{"encoder_norm": "layernorm", "encoder_widths": [96, 192, 384], "text_encoder_width": 128, "text_encoder_bias": "all", "beta1": 0.95, "grad_clip": 0.5, "batch_size": 128, "weight_decay": 0.3}
Rows from expert 3 of block 3 of the image encoder, named by matrix and row number. Rows with one number belong to one neuron. Each number is 200 + 30 x the weight over its row's rms, rounded and kept within 0 to 999. All counts start at 0. After the name is the row's rms in percent of the matrix's.
# up: expert up (encoder.blocks.3.mlp.up, 8x192x192), inputs 0-95
# down: expert down (encoder.blocks.3.mlp.down, 8x192x192, transposed), outputs 0-95
up.109,101,217,232,153,219,188,194,205,176,175,224,161,269,221,207,207,185,183,141,173,120,205,216,248,224,202,191,192,230,199,238,209,237,168,245,189,133,187,199,242,208,184,229,147,160,165,221,202,160,236,186,205,195,218,224,189,201,185,185,168,193,196,248,177,246,227,210,216,199,178,192,191,238,149,204,283,138,245,198,265,185,222,228,188,190,213,192,231,159,185,215,163,246,168,198,251,160
down.109,100,218,192,212,150,223,176,243,187,159,201,191,164,162,198,208,167,150,255,182,256,188,178,211,151,168,217,200,197,205,163,265,181,225,148,215,200,165,192,166,208,148,241,173,221,203,165,196,218,242,173,179,166,205,223,192,220,189,251,154,168,218,124,205,262,203,226,220,171,188,210,195,198,142,207,175,190,222,274,218,188,208,213,209,235,161,146,244,182,211,210,207,221,208,220,151,232
up.110,111,233,228,218,189,157,205,222,269,146,180,199,218,175,275,218,199,177,198,221,220,179,209,212,215,198,222,215,154,174,193,198,198,204,186,206,220,184,193,170,269,202,238,189,238,169,163,190,223,186,253,235,191,204,263,182,189,198,262,248,264,164,179,235,219,187,223,156,197,185,198,234,221,209,201,162,186,188,257,239,181,151,221,201,211,234,209,150,208,172,212,188,141,215,220,218,180
down.110,106,162,183,202,262,207,214,234,235,119,156,209,191,196,194,203,205,203,213,217,181,233,249,210,176,149,217,182,185,221,207,182,227,163,231,229,201,195,200,180,214,195,189,279,188,196,214,205,248,186,197,223,232,175,174,158,209,148,163,242,166,238,121,239,226,215,208,248,108,233,211,225,206,190,213,218,240,197,211,152,218,183,202,146,213,204,158,239,218,185,223,190,215,191,198,174,176
up.111,111,242,183,262,212,197,202,166,196,192,205,153,227,177,185,201,195,212,225,239,178,206,224,222,183,220,219,200,234,231,224,225,203,215,228,191,214,213,256,251,236,148,224,196,167,139,222,213,186,226,142,193,189,203,169,105,211,213,189,183,210,226,191,188,147,157,157,234,223,165,186,249,152,218,209,145,219,191,232,177,200,148,216,185,169,201,188,181,178,214,164,232,179,186,209,190,175
down.111,110,208,189,208,240,185,187,220,176,200,315,218,181,251,188,231,197,183,187,179,175,208,198,198,203,226,164,136,203,195,154,237,206,210,196,211,217,183,164,200,187,220,149,233,191,242,188,156,179,229,281,215,244,138,228,182,178,212,178,210,196,202,169,205,237,214,236,208,189,241,193,179,196,208,183,233,197,145,187,229,196,220,231,161,182,177,203,176,198,136,215,214,177,224,152,209,195
up.112,103,151,202,220,182,245,222,214,194,188,159,213,190,234,183,174,189,219,208,185,163,193,214,212,230,222,133,189,153,192,150,288,195,212,209,209,177,245,244,204,204,138,198,201,190,198,214,176,219,248,239,304,272,190,162,218,250,148,236,199,214,172,182,161,251,180,225,203,189,182,224,196,199,227,146,191,222,237,243,213,184,207,228,273,152,198,201,201,192,179,196,206,210,184,203,216,224
down.112,097,178,182,166,153,193,271,242,222,192,162,173,182,170,170,181,211,178,199,224,230,244,221,195,166,158,215,214,178,165,217,197,183,200,254,199,272,250,152,192,219,210,172,214,213,157,184,226,163,178,180,145,183,145,252,179,171,229,201,257,217,152,99,205,233,185,214,211,198,168,212,201,218,187,188,181,215,202,204,198,190,186,249,218,172,234,186,214,155,177,204,174,182,198,181,177,153
up.113,095,175,206,184,218,186,210,249,194,180,183,209,139,233,185,191,210,174,253,213,198,226,201,172,185,236,108,215,201,200,210,281,229,181,181,217,189,178,193,248,197,232,263,194,114,192,185,145,200,171,209,201,180,194,173,183,211,196,189,208,183,172,226,162,285,195,216,162,217,246,171,200,228,188,171,189,235,192,150,156,174,144,246,217,180,196,252,199,272,158,212,208,191,216,161,175,205
down.113,102,204,209,191,178,222,164,240,227,187,162,185,183,164,195,169,247,207,151,193,167,208,165,272,217,246,234,218,251,230,207,211,225,222,197,186,235,199,155,174,215,187,193,126,224,195,300,202,171,214,188,216,224,159,189,178,214,176,156,197,252,253,227,198,189,174,170,236,180,160,177,176,209,221,189,168,156,178,216,224,228,240,235,180,256,176,171,225,205,180,192,192,203,148,199,194,145
up.114,093,223,237,158,129,172,198,181,195,214,244,200,189,217,225,217,216,187,224,181,210,192,224,140,236,174,159,146,238,140,258,220,206,232,186,163,126,217,214,191,227,199,226,210,199,203,177,160,185,217,257,201,195,245,236,211,247,217,183,221,181,220,237,185,206,190,206,206,212,174,205,241,186,184,178,190,200,227,145,228,186,185,204,223,233,204,180,237,221,176,210,246,194,309,195,199,200
down.114,090,216,194,204,182,162,150,243,229,189,185,198,197,110,159,174,192,178,189,228,189,244,159,185,208,194,164,206,185,211,181,191,163,182,188,197,246,228,207,140,232,188,139,176,239,179,199,193,181,162,231,207,244,193,208,179,228,181,238,151,176,180,203,176,136,185,216,199,194,230,269,136,209,195,166,204,220,205,240,284,199,232,190,182,170,203,150,254,197,211,175,189,217,124,185,200,164
up.115,094,201,198,257,191,212,187,193,230,225,259,212,221,257,248,245,201,221,276,213,210,192,240,216,189,165,150,137,175,239,192,221,201,218,237,189,195,224,226,179,242,136,196,214,197,194,195,205,177,195,138,218,222,226,186,198,166,163,198,209,258,200,228,172,150,174,233,192,261,213,165,226,192,246,279,147,173,164,201,202,209,188,231,203,201,242,174,143,153,177,166,222,225,190,195,196,214
down.115,089,159,198,169,226,202,217,196,208,226,193,144,164,226,168,185,248,208,173,199,237,205,202,242,206,198,223,220,188,152,140,203,208,218,209,202,257,198,178,186,163,197,182,210,147,239,239,154,213,200,216,195,192,201,174,206,140,218,188,187,208,161,204,180,251,203,228,156,152,177,211,220,179,182,221,153,175,264,235,189,204,216,172,165,151,222,254,192,204,178,267,189,162,217,167,239,186
up.116,106,177,223,180,245,172,219,227,209,215,156,176,184,200,211,200,208,189,187,202,224,204,231,204,197,253,220,227,177,189,181,222,276,197,180,202,200,191,218,247,166,218,167,226,164,173,285,219,219,199,187,224,164,208,200,154,178,183,194,212,214,202,224,201,204,167,196,172,214,206,202,213,163,193,158,200,184,174,221,180,176,211,148,235,242,185,262,272,226,199,210,153,179,236,192,154,181
down.116,105,197,260,268,215,208,169,204,198,157,207,259,147,230,278,144,231,272,243,211,159,119,236,240,206,183,189,177,243,184,268,199,197,178,181,195,233,192,185,148,240,168,219,199,236,254,154,206,144,190,210,190,204,219,176,182,226,216,175,179,182,229,175,209,221,187,214,234,197,187,130,187,239,224,199,192,191,210,201,223,224,205,214,162,198,203,212,182,181,156,188,236,213,171,240,206,196
up.117,111,169,202,213,194,169,186,176,185,136,213,217,189,181,250,184,164,206,235,171,242,186,222,194,187,186,209,203,183,142,220,180,218,217,215,186,173,219,223,184,179,208,236,166,173,204,189,193,170,145,189,218,244,199,225,273,214,196,172,210,191,208,239,172,235,192,153,154,196,236,190,192,200,138,192,236,192,243,219,209,172,216,200,226,186,211,220,231,218,268,220,244,280,191,171,193,202
down.117,103,194,182,182,238,167,178,219,206,218,232,160,182,185,171,160,201,227,208,171,194,253,192,178,162,168,250,189,220,215,173,190,199,196,240,150,159,193,219,244,175,176,220,247,157,143,187,199,147,198,248,200,200,247,176,210,168,160,168,219,174,175,189,165,193,191,205,164,221,267,168,223,199,202,207,187,186,202,237,164,283,186,182,235,217,215,161,183,147,238,208,149,184,199,248,214,228
up.118,122,204,204,226,250,248,167,216,198,189,214,199,256,230,173,210,162,190,173,150,262,236,243,169,162,168,232,199,252,183,185,213,211,215,252,197,209,161,197,184,160,219,237,215,270,201,173,204,206,230,189,220,189,236,186,196,235,209,193,180,207,179,229,245,174,189,192,152,173,142,217,229,207,232,156,207,136,230,184,203,246,273,194,182,193,186,229,172,150,238,135,230,208,177,205,236,207
down.118,126,209,159,196,137,147,155,160,191,224,191,158,208,187,226,177,211,242,229,209,136,221,192,223,173,260,180,204,225,211,198,150,165,201,162,135,217,225,187,217,219,189,224,197,203,143,238,146,176,181,238,177,176,235,224,245,172,140,198,249,230,182,226,193,190,190,235,195,199,208,153,209,271,169,185,188,187,221,148,222,172,183,181,226,205,258,240,262,204,214,191,168,171,170,217,172,213
up.119,090,219,187,207,221,198,212,179,229,219,246,195,212,181,202,175,172,182,194,179,223,164,244,213,150,200,119,207,185,208,201,210,208,219,223,192,237,178,198,211,233,143,224,227,118,162,211,180,230,132,156,202,186,199,202,157,190,207,192,235,277,189,205,226,218,208,192,174,174,198,195,221,202,161,191,203,238,173,186,153,183,177,242,203,152,196,201,237,221,183,213,224,273,205,165,206,194
down.119,088,184,168,169,208,233,179,205,146,224,189,201,174,321,163,211,182,205,236,233,162,187,170,238,228,208,192,192,221,265,184,217,242,184,200,176,159,229,239,225,180,210,212,222,242,233,225,225,204,222,195,236,211,230,256,240,173,157,174,199,218,212,170,255,223,204,166,236,174,228,199,232,211,227,200,214,174,193,124,196,179,265,217,179,202,190,180,192,226,198,165,196,210,183,207,204,217
up.120,094,192,196,234,210,176,219,186,209,202,235,199,209,180,209,255,168,238,197,234,151,196,205,236,171,231,193,189,203,144,212,205,230,193,255,195,209,246,205,128,170,154,248,185,173,115,172,130,194,169,252,232,228,233,214,202,156,188,184,207,253,199,153,180,190,161,207,183,192,237,212,185,176,203,148,189,214,178,185,193,227,196,249,208,209,207,154,233,201,174,220,183,189,196,188,176,205
down.120,096,173,152,184,160,220,202,289,197,168,194,173,197,190,176,203,223,122,161,241,180,219,194,218,179,159,187,161,177,187,233,214,174,222,167,236,250,195,258,235,196,192,138,221,195,186,202,223,234,171,244,166,212,145,219,164,233,187,206,209,174,176,140,226,217,179,211,201,153,222,169,226,185,184,201,232,239,181,202,193,148,189,163,187,197,212,224,196,200,229,205,190,203,202,183,198,188
up.121,111,191,196,201,176,190,215,236,213,150,207,212,232,179,230,213,224,216,271,162,140,166,263,168,184,259,234,185,216,235,160,189,123,181,154,135,184,193,266,205,242,186,198,224,202,200,196,225,206,178,206,196,158,200,225,190,177,216,209,221,139,209,235,237,259,192,223,191,221,194,214,252,220,185,262,184,226,180,223,210,193,191,189,218,229,223,205,175,151,218,225,228,225,246,199,188,174
down.121,107,214,217,148,241,220,248,190,212,214,235,208,205,194,236,158,210,167,176,163,180,226,186,210,171,198,201,156,180,158,253,199,272,189,246,183,223,187,98,240,252,242,190,202,178,186,232,122,195,211,207,197,210,193,182,217,240,172,209,210,237,157,246,228,248,214,202,187,179,200,209,176,220,202,215,213,195,177,194,219,212,199,185,250,172,192,199,207,223,175,187,171,135,221,180,214,178
up.122,096,206,199,210,204,168,224,256,143,188,181,225,192,183,164,223,191,125,201,165,220,176,226,156,224,246,205,158,232,193,149,201,143,188,151,211,258,189,192,173,144,229,196,215,245,198,189,228,212,179,208,179,240,223,173,165,252,204,152,158,255,233,255,196,204,208,218,184,257,152,216,238,208,200,163,207,192,194,183,173,185,284,206,176,152,192,235,203,192,275,176,195,171,185,194,219,194
down.122,093,203,200,187,195,228,176,164,211,225,231,191,251,198,310,213,200,244,189,171,192,230,184,195,189,219,188,190,185,237,167,161,211,259,236,185,162,178,235,164,182,222,151,247,208,163,193,192,198,190,189,206,143,234,220,265,207,228,200,202,232,206,133,198,191,174,169,242,185,174,220,172,163,191,193,152,185,221,163,182,231,123,164,245,239,158,158,224,179,178,153,180,184,197,166,218,256
up.123,108,205,197,160,251,189,188,187,236,221,168,184,203,218,152,179,224,203,176,228,227,166,285,264,204,214,234,140,155,260,211,214,201,145,212,195,168,179,181,183,224,196,162,242,218,194,262,190,238,171,222,180,169,158,192,229,219,189,209,238,226,159,257,206,220,150,229,242,162,203,172,164,174,216,215,185,211,210,208,177,223,211,157,228,210,210,210,203,217,202,140,184,135,224,152,190,219
down.123,106,203,205,210,199,249,194,206,241,177,170,195,183,210,205,204,195,232,223,193,209,186,180,162,153,191,156,193,222,178,190,185,177,256,136,264,258,155,188,186,216,183,285,166,247,231,202,167,207,165,238,225,200,220,218,227,236,215,183,127,199,182,162,197,201,214,203,222,189,117,174,211,232,195,220,221,194,204,190,219,240,253,199,226,214,191,201,245,122,156,160,219,185,261,199,190,151
up.124,088,204,226,222,214,222,206,208,173,199,145,151,188,139,244,188,168,220,189,242,176,240,169,189,128,207,204,208,209,196,166,150,170,210,221,179,186,201,185,208,209,239,204,178,249,210,225,170,147,196,230,185,243,195,214,175,241,193,221,167,158,185,196,187,220,186,208,202,171,188,202,205,207,162,168,191,210,139,222,179,164,185,183,184,201,219,196,229,145,237,257,180,215,229,191,244,196
down.124,096,201,173,189,231,216,174,188,220,140,250,253,202,181,185,172,200,159,182,183,191,189,167,195,183,203,196,185,145,202,162,189,248,182,178,156,228,234,181,215,215,202,174,226,193,209,166,229,253,154,229,215,136,222,144,198,190,108,192,255,248,187,190,184,159,259,192,205,216,191,198,177,211,193,241,232,197,196,207,182,160,223,158,243,189,234,201,191,160,251,150,178,225,200,203,206,222
up.125,081,173,224,248,166,200,217,139,184,274,200,220,266,204,218,159,204,187,206,218,187,176,164,184,220,223,165,213,191,178,230,182,196,227,228,219,210,193,201,176,225,220,196,219,216,190,224,164,229,202,148,191,254,206,179,207,189,220,189,195,244,173,184,208,185,166,177,263,213,202,176,253,227,202,190,213,205,174,197,232,183,243,184,164,164,198,196,220,216,155,183,254,190,184,203,158,208
down.125,086,184,262,172,211,237,223,155,150,202,197,194,226,230,233,235,172,189,177,206,166,198,150,207,241,215,165,186,169,242,174,231,219,240,226,194,135,196,209,197,140,200,206,159,188,226,135,167,178,196,198,176,127,246,177,261,202,227,225,169,166,180,222,185,197,183,193,217,182,185,205,157,217,223,185,222,177,201,186,224,125,220,185,273,194,118,205,183,241,227,212,231,216,194,214,213,195
up.126,105,174,234,225,170,238,207,175,178,171,190,242,181,171,191,205,184,202,167,276,184,168,185,210,212,203,170,200,175,225,188,220,211,204,223,192,221,180,194,249,233,228,172,230,214,216,220,175,137,225,210,170,160,165,179,202,223,183,215,205,223,216,220,168,170,175,203,213,200,268,229,190,187,206,208,161,194,208,165,187,218,228,209,203,128,259,165,157,235,207,253,189,205,220,165,169,193
down.126,113,188,193,202,241,275,189,259,195,171,181,156,187,201,196,169,210,208,161,135,184,225,208,153,256,167,163,181,212,215,225,178,214,211,113,230,192,206,206,161,179,145,203,229,204,177,195,183,204,229,225,232,202,175,170,206,186,168,239,261,131,263,199,184,192,190,222,210,166,224,154,197,273,209,214,181,198,213,118,211,191,184,203,187,190,156,194,188,180,173,191,209,147,180,206,188,161
up.127,108,189,169,233,187,201,177,210,205,264,203,187,171,210,182,168,221,204,196,269,178,150,195,147,200,176,195,248,206,212,171,215,230,232,190,221,195,173,243,231,166,201,238,178,176,199,257,191,135,212,167,181,179,160,189,198,216,177,168,118,150,210,215,183,180,202,178,227,194,260,159,203,214,165,215,200,247,147,199,193,167,181,187,205,228,160,207,202,210,160,186,178,143,172,205,159,177
down.127,114,231,205,257,198,229,178,177,168,192,192,210,229,203,231,252,175,205,216,164,228,177,209,261,219,214,267,236,175,194,207,195,198,226,205,204,211,200,202,195,241,192,225,137,161,253,180,217,165,186,222,182,222,165,187,266,201,208,238,216,184,203,205,167,175,213,223,237,216,214,213,160,231,211,195,147,217,209,226,157,217,166,212,182,230,206,214,203,221,183,198,188,178,196,173,265,153
up.128,096,214,220,191,222,226,257,222,174,231,146,184,200,214,239,178,195,250,214,194,182,195,227,197,217,204,156,168,201,134,195,178,200,207,204,211,144,185,151,182,203,218,137,166,194,263,228,218,208,201,184,153,212,199,221,175,249,197,154,192,201,191,206,216,241,159,226,148,191,202,219,206,193,226,217,201,103,186,138,179,195,206,168,186,222,255,181,142,247,188,157,263,207,220,171,233,192
down.128,095,234,219,247,184,198,186,188,167,300,190,225,171,163,185,215,201,180,146,203,195,168,161,171,192,208,239,179,219,223,144,217,216,201,184,225,194,199,202,126,191,178,222,182,198,203,179,196,189,157,201,181,182,198,189,212,149,226,207,185,199,219,196,202,198,203,190,217,187,201,175,199,210,194,176,256,172,172,215,268,173,185,178,177,231,197,211,312,197,200,244,184,179,179,204,165,231
up.129,113,159,218,176,144,224,203,201,189,227,184,197,222,170,184,208,226,234,189,164,211,211,224,205,194,225,192,182,176,237,254,195,268,202,228,169,274,178,250,204,217,156,185,226,207,195,257,192,190,186,180,176,180,167,198,219,171,134,202,250,145,196,193,182,214,233,188,184,223,158,181,198,201,167,258,177,189,162,164,198,173,165,166,241,244,196,163,201,156,127,202,186,168,183,199,267,217
down.129,111,214,198,215,157,241,227,177,201,168,186,181,225,212,210,182,241,189,250,210,188,138,252,199,205,208,251,217,205,194,159,172,181,137,148,194,160,286,183,201,270,194,221,226,210,175,211,193,157,234,212,254,241,219,228,237,223,189,198,208,200,137,175,181,274,208,213,216,248,208,131,242,215,188,192,222,251,205,237,261,185,212,139,260,172,157,216,190,239,198,190,228,181,201,183,147,224
up.130,076,189,202,147,161,185,234,172,190,212,180,165,152,203,194,207,223,231,220,245,183,170,204,222,189,256,192,242,195,160,186,216,189,176,196,182,151,185,203,237,202,147,231,203,221,209,143,218,197,155,223,217,266,212,236,190,198,191,212,263,212,211,180,140,209,187,224,168,171,214,239,193,208,205,289,205,201,212,189,211,179,183,189,204,203,202,158,231,159,208,196,178,203,166,207,205,235
down.130,083,164,209,206,197,178,243,205,206,185,240,221,227,208,186,209,247,170,186,134,215,193,161,148,232,161,139,147,216,155,218,198,176,216,229,245,237,207,237,199,205,235,179,211,184,190,175,184,225,212,181,138,189,193,159,193,197,208,207,191,254,172,213,215,201,203,207,191,226,217,172,225,209,201,173,183,188,166,168,185,168,214,157,198,167,214,189,200,203,200,170,181,203,206,186,179,214
up.131,080,244,185,153,168,169,219,211,166,237,222,211,257,212,179,180,207,238,250,154,154,186,155,194,209,176,170,189,177,174,211,209,227,193,194,167,174,174,203,217,208,206,244,185,216,171,193,202,206,197,180,211,199,154,240,237,160,147,193,252,147,238,143,177,223,246,205,221,219,169,170,249,188,170,236,209,214,224,203,220,186,217,197,144,237,140,188,206,219,172,214,230,176,218,176,223,198
down.131,078,200,198,215,192,138,149,189,185,193,196,223,199,180,193,218,150,220,216,149,255,197,199,151,199,144,223,209,217,203,207,179,212,134,209,170,214,172,207,193,161,208,201,245,228,166,258,226,208,174,202,225,193,173,231,152,231,171,217,235,188,215,242,247,233,198,177,230,163,206,159,171,158,233,222,239,183,247,234,184,147,232,209,190,162,175,155,247,237,181,221,194,188,218,202,168,194
up.132,083,240,176,227,191,163,169,272,183,180,172,206,245,183,222,204,162,217,180,209,191,203,207,220,146,228,170,201,208,236,217,168,228,173,172,191,202,205,195,198,185,134,177,235,213,175,214,185,170,219,213,203,218,221,183,159,254,231,201,179,200,210,275,282,184,234,254,182,208,221,155,202,275,215,175,239,225,218,198,236,160,187,169,217,193,153,192,179,231,202,194,209,164,198,180,201,207
down.132,089,223,189,163,195,198,199,127,204,177,211,235,172,122,213,220,244,219,194,189,247,176,205,198,162,196,140,188,228,181,201,231,167,151,183,226,197,194,215,214,257,181,183,157,179,179,216,239,234,204,163,169,149,176,165,187,166,206,264,152,134,180,254,242,237,173,191,207,144,178,205,218,179,163,216,166,196,170,163,193,222,213,215,184,231,181,194,200,156,184,207,236,209,209,188,210,187
up.133,100,221,170,215,188,149,235,223,137,185,225,178,186,211,207,151,207,200,206,187,223,240,219,222,212,204,192,209,181,241,226,182,186,238,234,192,202,224,203,162,185,245,208,250,236,217,220,217,186,236,258,212,192,183,261,205,196,215,187,195,133,244,251,210,184,240,195,208,163,172,263,191,159,227,222,202,201,201,183,162,249,237,191,183,267,143,189,188,235,232,242,186,220,198,210,160,238
down.133,103,217,261,160,194,162,171,160,206,261,251,244,205,205,175,194,172,256,175,195,173,158,166,201,222,239,282,164,184,220,253,188,181,193,210,185,169,213,228,280,210,204,222,190,221,169,191,179,237,207,188,213,226,188,236,207,201,178,199,149,181,172,181,223,197,201,219,209,194,159,226,202,143,194,212,224,165,195,201,184,223,194,219,217,149,185,237,188,200,187,190,249,179,215,196,214,193
up.134,102,198,262,191,267,212,166,195,155,139,224,240,158,267,182,197,201,203,179,207,216,201,186,209,161,168,207,199,256,201,219,226,212,231,197,215,141,261,169,208,199,231,244,230,208,241,205,199,152,136,227,254,245,243,170,213,215,147,218,180,218,212,194,213,218,220,160,192,176,242,218,182,194,176,167,212,229,166,166,199,161,154,202,228,175,218,208,209,240,212,199,195,174,201,201,194,172
down.134,111,146,163,185,223,212,194,192,185,231,131,220,251,150,194,168,198,248,195,205,268,214,195,185,208,208,190,221,186,176,187,239,200,252,275,233,258,189,186,221,192,206,201,140,112,186,174,205,227,164,180,175,189,184,135,248,173,234,179,215,223,250,186,219,138,228,204,152,231,163,157,202,212,222,195,204,189,203,244,235,226,263,215,163,216,178,233,207,221,226,99,161,185,209,152,189,221
up.135,084,219,188,229,207,196,167,184,221,158,208,204,184,188,181,179,191,148,157,224,177,220,268,201,153,177,178,201,164,204,233,203,183,199,241,188,210,199,209,131,191,230,196,226,168,174,203,201,173,170,216,207,171,232,235,183,211,177,172,132,198,225,221,204,208,196,187,208,98,220,248,248,240,207,212,216,162,206,225,247,136,171,174,208,184,202,187,187,125,168,186,225,197,222,197,214,181
down.135,088,248,189,160,234,207,242,201,213,218,215,182,215,187,180,126,193,187,227,181,187,207,164,227,189,173,242,201,237,175,194,178,188,241,189,199,216,236,182,216,194,227,233,212,177,199,203,198,241,219,163,199,193,269,199,243,224,188,183,243,291,213,172,158,230,222,207,164,150,185,218,198,186,124,204,245,205,229,197,200,202,188,191,168,211,130,217,185,205,205,186,195,191,175,181,177,114
up.136,109,166,172,253,214,223,200,228,219,173,171,174,195,194,168,211,150,196,183,183,207,157,183,255,251,207,226,235,196,190,205,199,161,209,167,222,164,179,195,174,213,191,191,222,205,164,136,203,216,248,162,189,254,239,191,189,230,200,206,188,229,188,189,157,216,182,167,219,241,213,222,213,221,253,178,184,219,182,201,225,190,231,267,223,263,140,181,193,214,189,154,152,227,204,177,149,171
down.136,101,243,217,205,223,208,205,198,191,231,215,172,225,164,177,161,177,206,228,196,225,237,224,169,174,241,218,253,168,205,197,274,189,200,194,189,220,221,193,228,215,233,171,212,139,180,238,192,197,258,241,232,201,143,230,199,189,212,180,213,218,199,168,193,184,252,218,239,175,187,210,241,213,213,237,148,209,179,191,228,206,234,257,131,188,190,208,197,252,216,192,168,173,202,190,234,213
up.137,112,181,214,216,240,156,198,189,247,209,194,189,199,211,228,262,252,153,195,184,168,178,204,181,195,238,186,189,244,185,240,220,220,204,218,208,163,217,191,234,223,142,143,169,195,186,198,179,230,212,195,199,212,168,126,177,236,212,214,239,242,228,222,208,176,173,141,176,210,172,216,252,177,192,230,242,198,219,176,133,212,269,200,284,173,198,204,174,206,208,207,152,210,198,215,228,186
down.137,115,211,102,235,119,147,229,169,152,222,233,203,164,178,200,170,207,203,198,187,208,188,172,217,176,175,191,257,230,206,215,231,200,177,192,213,185,180,148,150,209,148,226,181,263,233,204,206,126,177,189,231,247,161,214,211,191,187,195,174,188,169,180,221,207,178,211,151,222,201,193,195,220,223,182,120,210,210,153,248,168,248,240,156,156,149,191,231,193,180,207,207,198,201,162,175,222
up.138,100,172,168,171,144,208,243,179,165,194,224,251,205,200,195,195,269,212,232,177,237,235,212,134,174,150,177,244,205,203,177,167,214,179,164,199,184,164,243,215,268,237,194,198,211,194,169,210,203,171,186,181,189,230,178,193,205,211,214,173,213,199,216,243,236,243,204,201,206,199,217,178,170,185,166,239,257,147,139,237,211,205,154,164,183,208,239,234,196,188,250,221,141,201,288,153,185
down.138,105,168,217,230,201,230,203,161,195,194,167,202,170,184,253,178,197,176,248,191,164,148,226,182,238,223,216,179,160,209,288,234,224,207,239,222,203,229,245,222,209,201,220,179,206,174,186,209,198,238,215,194,212,201,172,209,210,232,197,166,205,210,200,195,189,149,144,177,244,255,240,220,181,271,203,183,203,210,253,166,246,167,232,236,177,211,165,194,134,223,191,189,251,196,161,232,200
up.139,089,144,227,174,166,193,198,231,189,201,144,191,152,218,154,208,195,198,248,206,161,173,175,191,243,284,171,254,220,229,237,282,189,224,155,177,210,201,163,230,194,211,292,186,246,148,195,179,168,203,226,204,226,229,153,234,203,188,269,180,172,202,198,195,173,208,215,146,234,211,188,172,177,188,169,202,205,159,194,181,252,268,145,163,237,210,191,239,187,160,223,205,162,213,191,237,178
down.139,087,227,206,246,223,184,187,242,172,222,207,223,216,210,186,184,205,176,182,206,191,155,213,260,206,204,214,178,209,162,214,202,207,227,259,153,170,154,164,170,201,215,125,202,160,184,208,188,249,180,217,237,194,176,201,241,192,202,199,223,197,185,93,271,187,245,180,217,221,249,213,207,194,254,190,190,167,195,209,198,230,189,175,149,211,170,213,188,198,190,189,178,260,210,234,201,186
up.140,113,207,216,223,229,198,222,211,245,219,199,201,214,222,231,230,239,224,228,174,172,183,306,150,210,223,239,189,221,211,168,181,217,197,185,197,249,261,234,166,283,236,235,198,212,209,194,124,206,197,187,190,177,177,221,138,207,215,190,235,194,241,165,207,177,189,215,202,199,222,208,200,226,221,185,178,185,157,199,187,195,199,175,162,196,298,149,233,180,193,207,130,209,210,209,189,230
down.140,114,198,228,200,226,244,203,210,154,231,220,200,197,173,242,172,264,132,201,175,200,220,171,168,171,217,194,214,168,203,151,223,205,226,195,257,197,172,218,217,178,243,234,216,218,236,195,211,188,212,227,191,195,124,214,172,158,255,206,179,235,211,176,190,251,194,146,166,214,246,130,210,262,179,174,199,177,173,233,210,224,163,193,229,212,212,211,184,164,196,185,128,213,225,206,237,178
up.141,106,199,207,222,210,216,219,215,230,244,168,214,128,230,238,220,210,158,205,240,203,192,264,199,217,216,172,170,200,203,208,190,176,202,211,214,211,187,145,201,179,234,188,221,248,184,249,214,151,192,199,122,199,169,208,150,206,214,266,205,183,249,219,199,212,245,163,211,191,223,214,212,140,208,250,214,125,248,185,168,278,185,161,192,237,198,191,209,196,207,237,220,181,170,183,200,206
down.141,099,230,200,252,241,174,189,169,200,243,283,238,198,205,128,192,205,211,157,173,206,176,115,195,181,196,227,222,215,215,165,213,237,195,179,247,216,236,167,152,208,199,188,152,225,242,159,184,243,212,183,218,190,282,193,188,197,233,234,162,189,172,222,190,185,173,254,127,236,188,170,210,192,222,181,215,184,189,228,217,147,205,210,212,174,150,209,220,169,173,147,154,231,196,212,200,150
up.142,113,214,146,187,237,134,193,211,214,202,215,228,214,218,237,191,157,209,191,167,222,135,237,163,275,176,156,236,208,213,134,202,203,165,223,256,208,203,205,207,219,262,210,197,137,162,201,233,197,220,203,215,224,195,209,163,181,203,167,197,210,166,185,176,117,193,250,207,237,179,161,247,208,172,222,202,221,244,192,223,198,207,199,164,213,196,218,201,110,164,201,246,204,156,198,180,168
down.142,106,162,240,215,212,198,208,203,185,141,197,200,235,155,150,190,226,172,216,195,203,257,197,258,161,234,209,212,223,230,196,249,224,252,238,198,203,251,183,166,219,221,203,206,179,252,207,188,205,226,187,235,228,206,213,190,212,193,167,196,213,151,212,142,242,214,247,211,167,222,233,200,151,218,151,176,247,191,195,195,219,200,200,146,165,227,139,189,147,252,216,235,186,193,179,130,203
up.143,108,203,181,201,253,166,181,230,185,159,236,276,245,204,207,208,258,136,213,153,210,205,209,223,207,169,180,203,218,234,259,188,231,232,185,258,232,183,200,227,203,245,197,227,216,196,241,169,198,198,185,197,221,261,215,226,197,167,197,207,238,223,194,195,192,180,177,214,236,206,164,255,243,218,123,200,209,214,200,200,219,167,146,220,176,219,260,167,197,173,128,216,233,160,235,196,210
down.143,117,216,261,201,165,178,197,183,181,204,196,210,205,181,206,203,118,237,151,192,212,189,206,213,234,245,201,178,183,222,155,241,132,220,208,241,196,158,214,207,196,210,199,187,230,202,193,236,216,199,192,209,239,260,172,229,190,260,204,210,176,162,201,257,201,175,240,191,228,235,291,132,203,186,213,164,188,203,251,178,237,228,158,198,240,239,181,200,182,188,209,228,205,204,198,157,169
up.144,091,215,164,244,199,189,233,176,198,254,231,148,193,207,223,215,143,184,115,219,178,184,205,187,212,138,170,245,198,243,215,183,181,152,215,265,165,185,181,222,196,212,202,217,219,205,162,175,198,175,220,179,213,183,187,236,205,227,286,182,209,188,209,209,171,216,260,200,223,222,216,259,195,199,203,167,186,266,187,194,199,232,187,221,182,197,202,145,153,187,187,202,197,201,252,225,222
down.144,088,135,199,170,167,214,246,184,163,178,161,181,160,195,173,240,228,204,235,217,251,231,163,178,211,193,228,204,228,164,187,249,172,198,171,196,212,206,222,161,198,206,193,211,155,185,163,193,195,231,201,188,196,187,197,202,176,241,164,238,180,148,227,175,214,210,283,158,153,195,226,200,180,197,207,181,191,146,147,149,141,205,175,203,251,202,175,129,225,231,194,161,216,263,191,200,195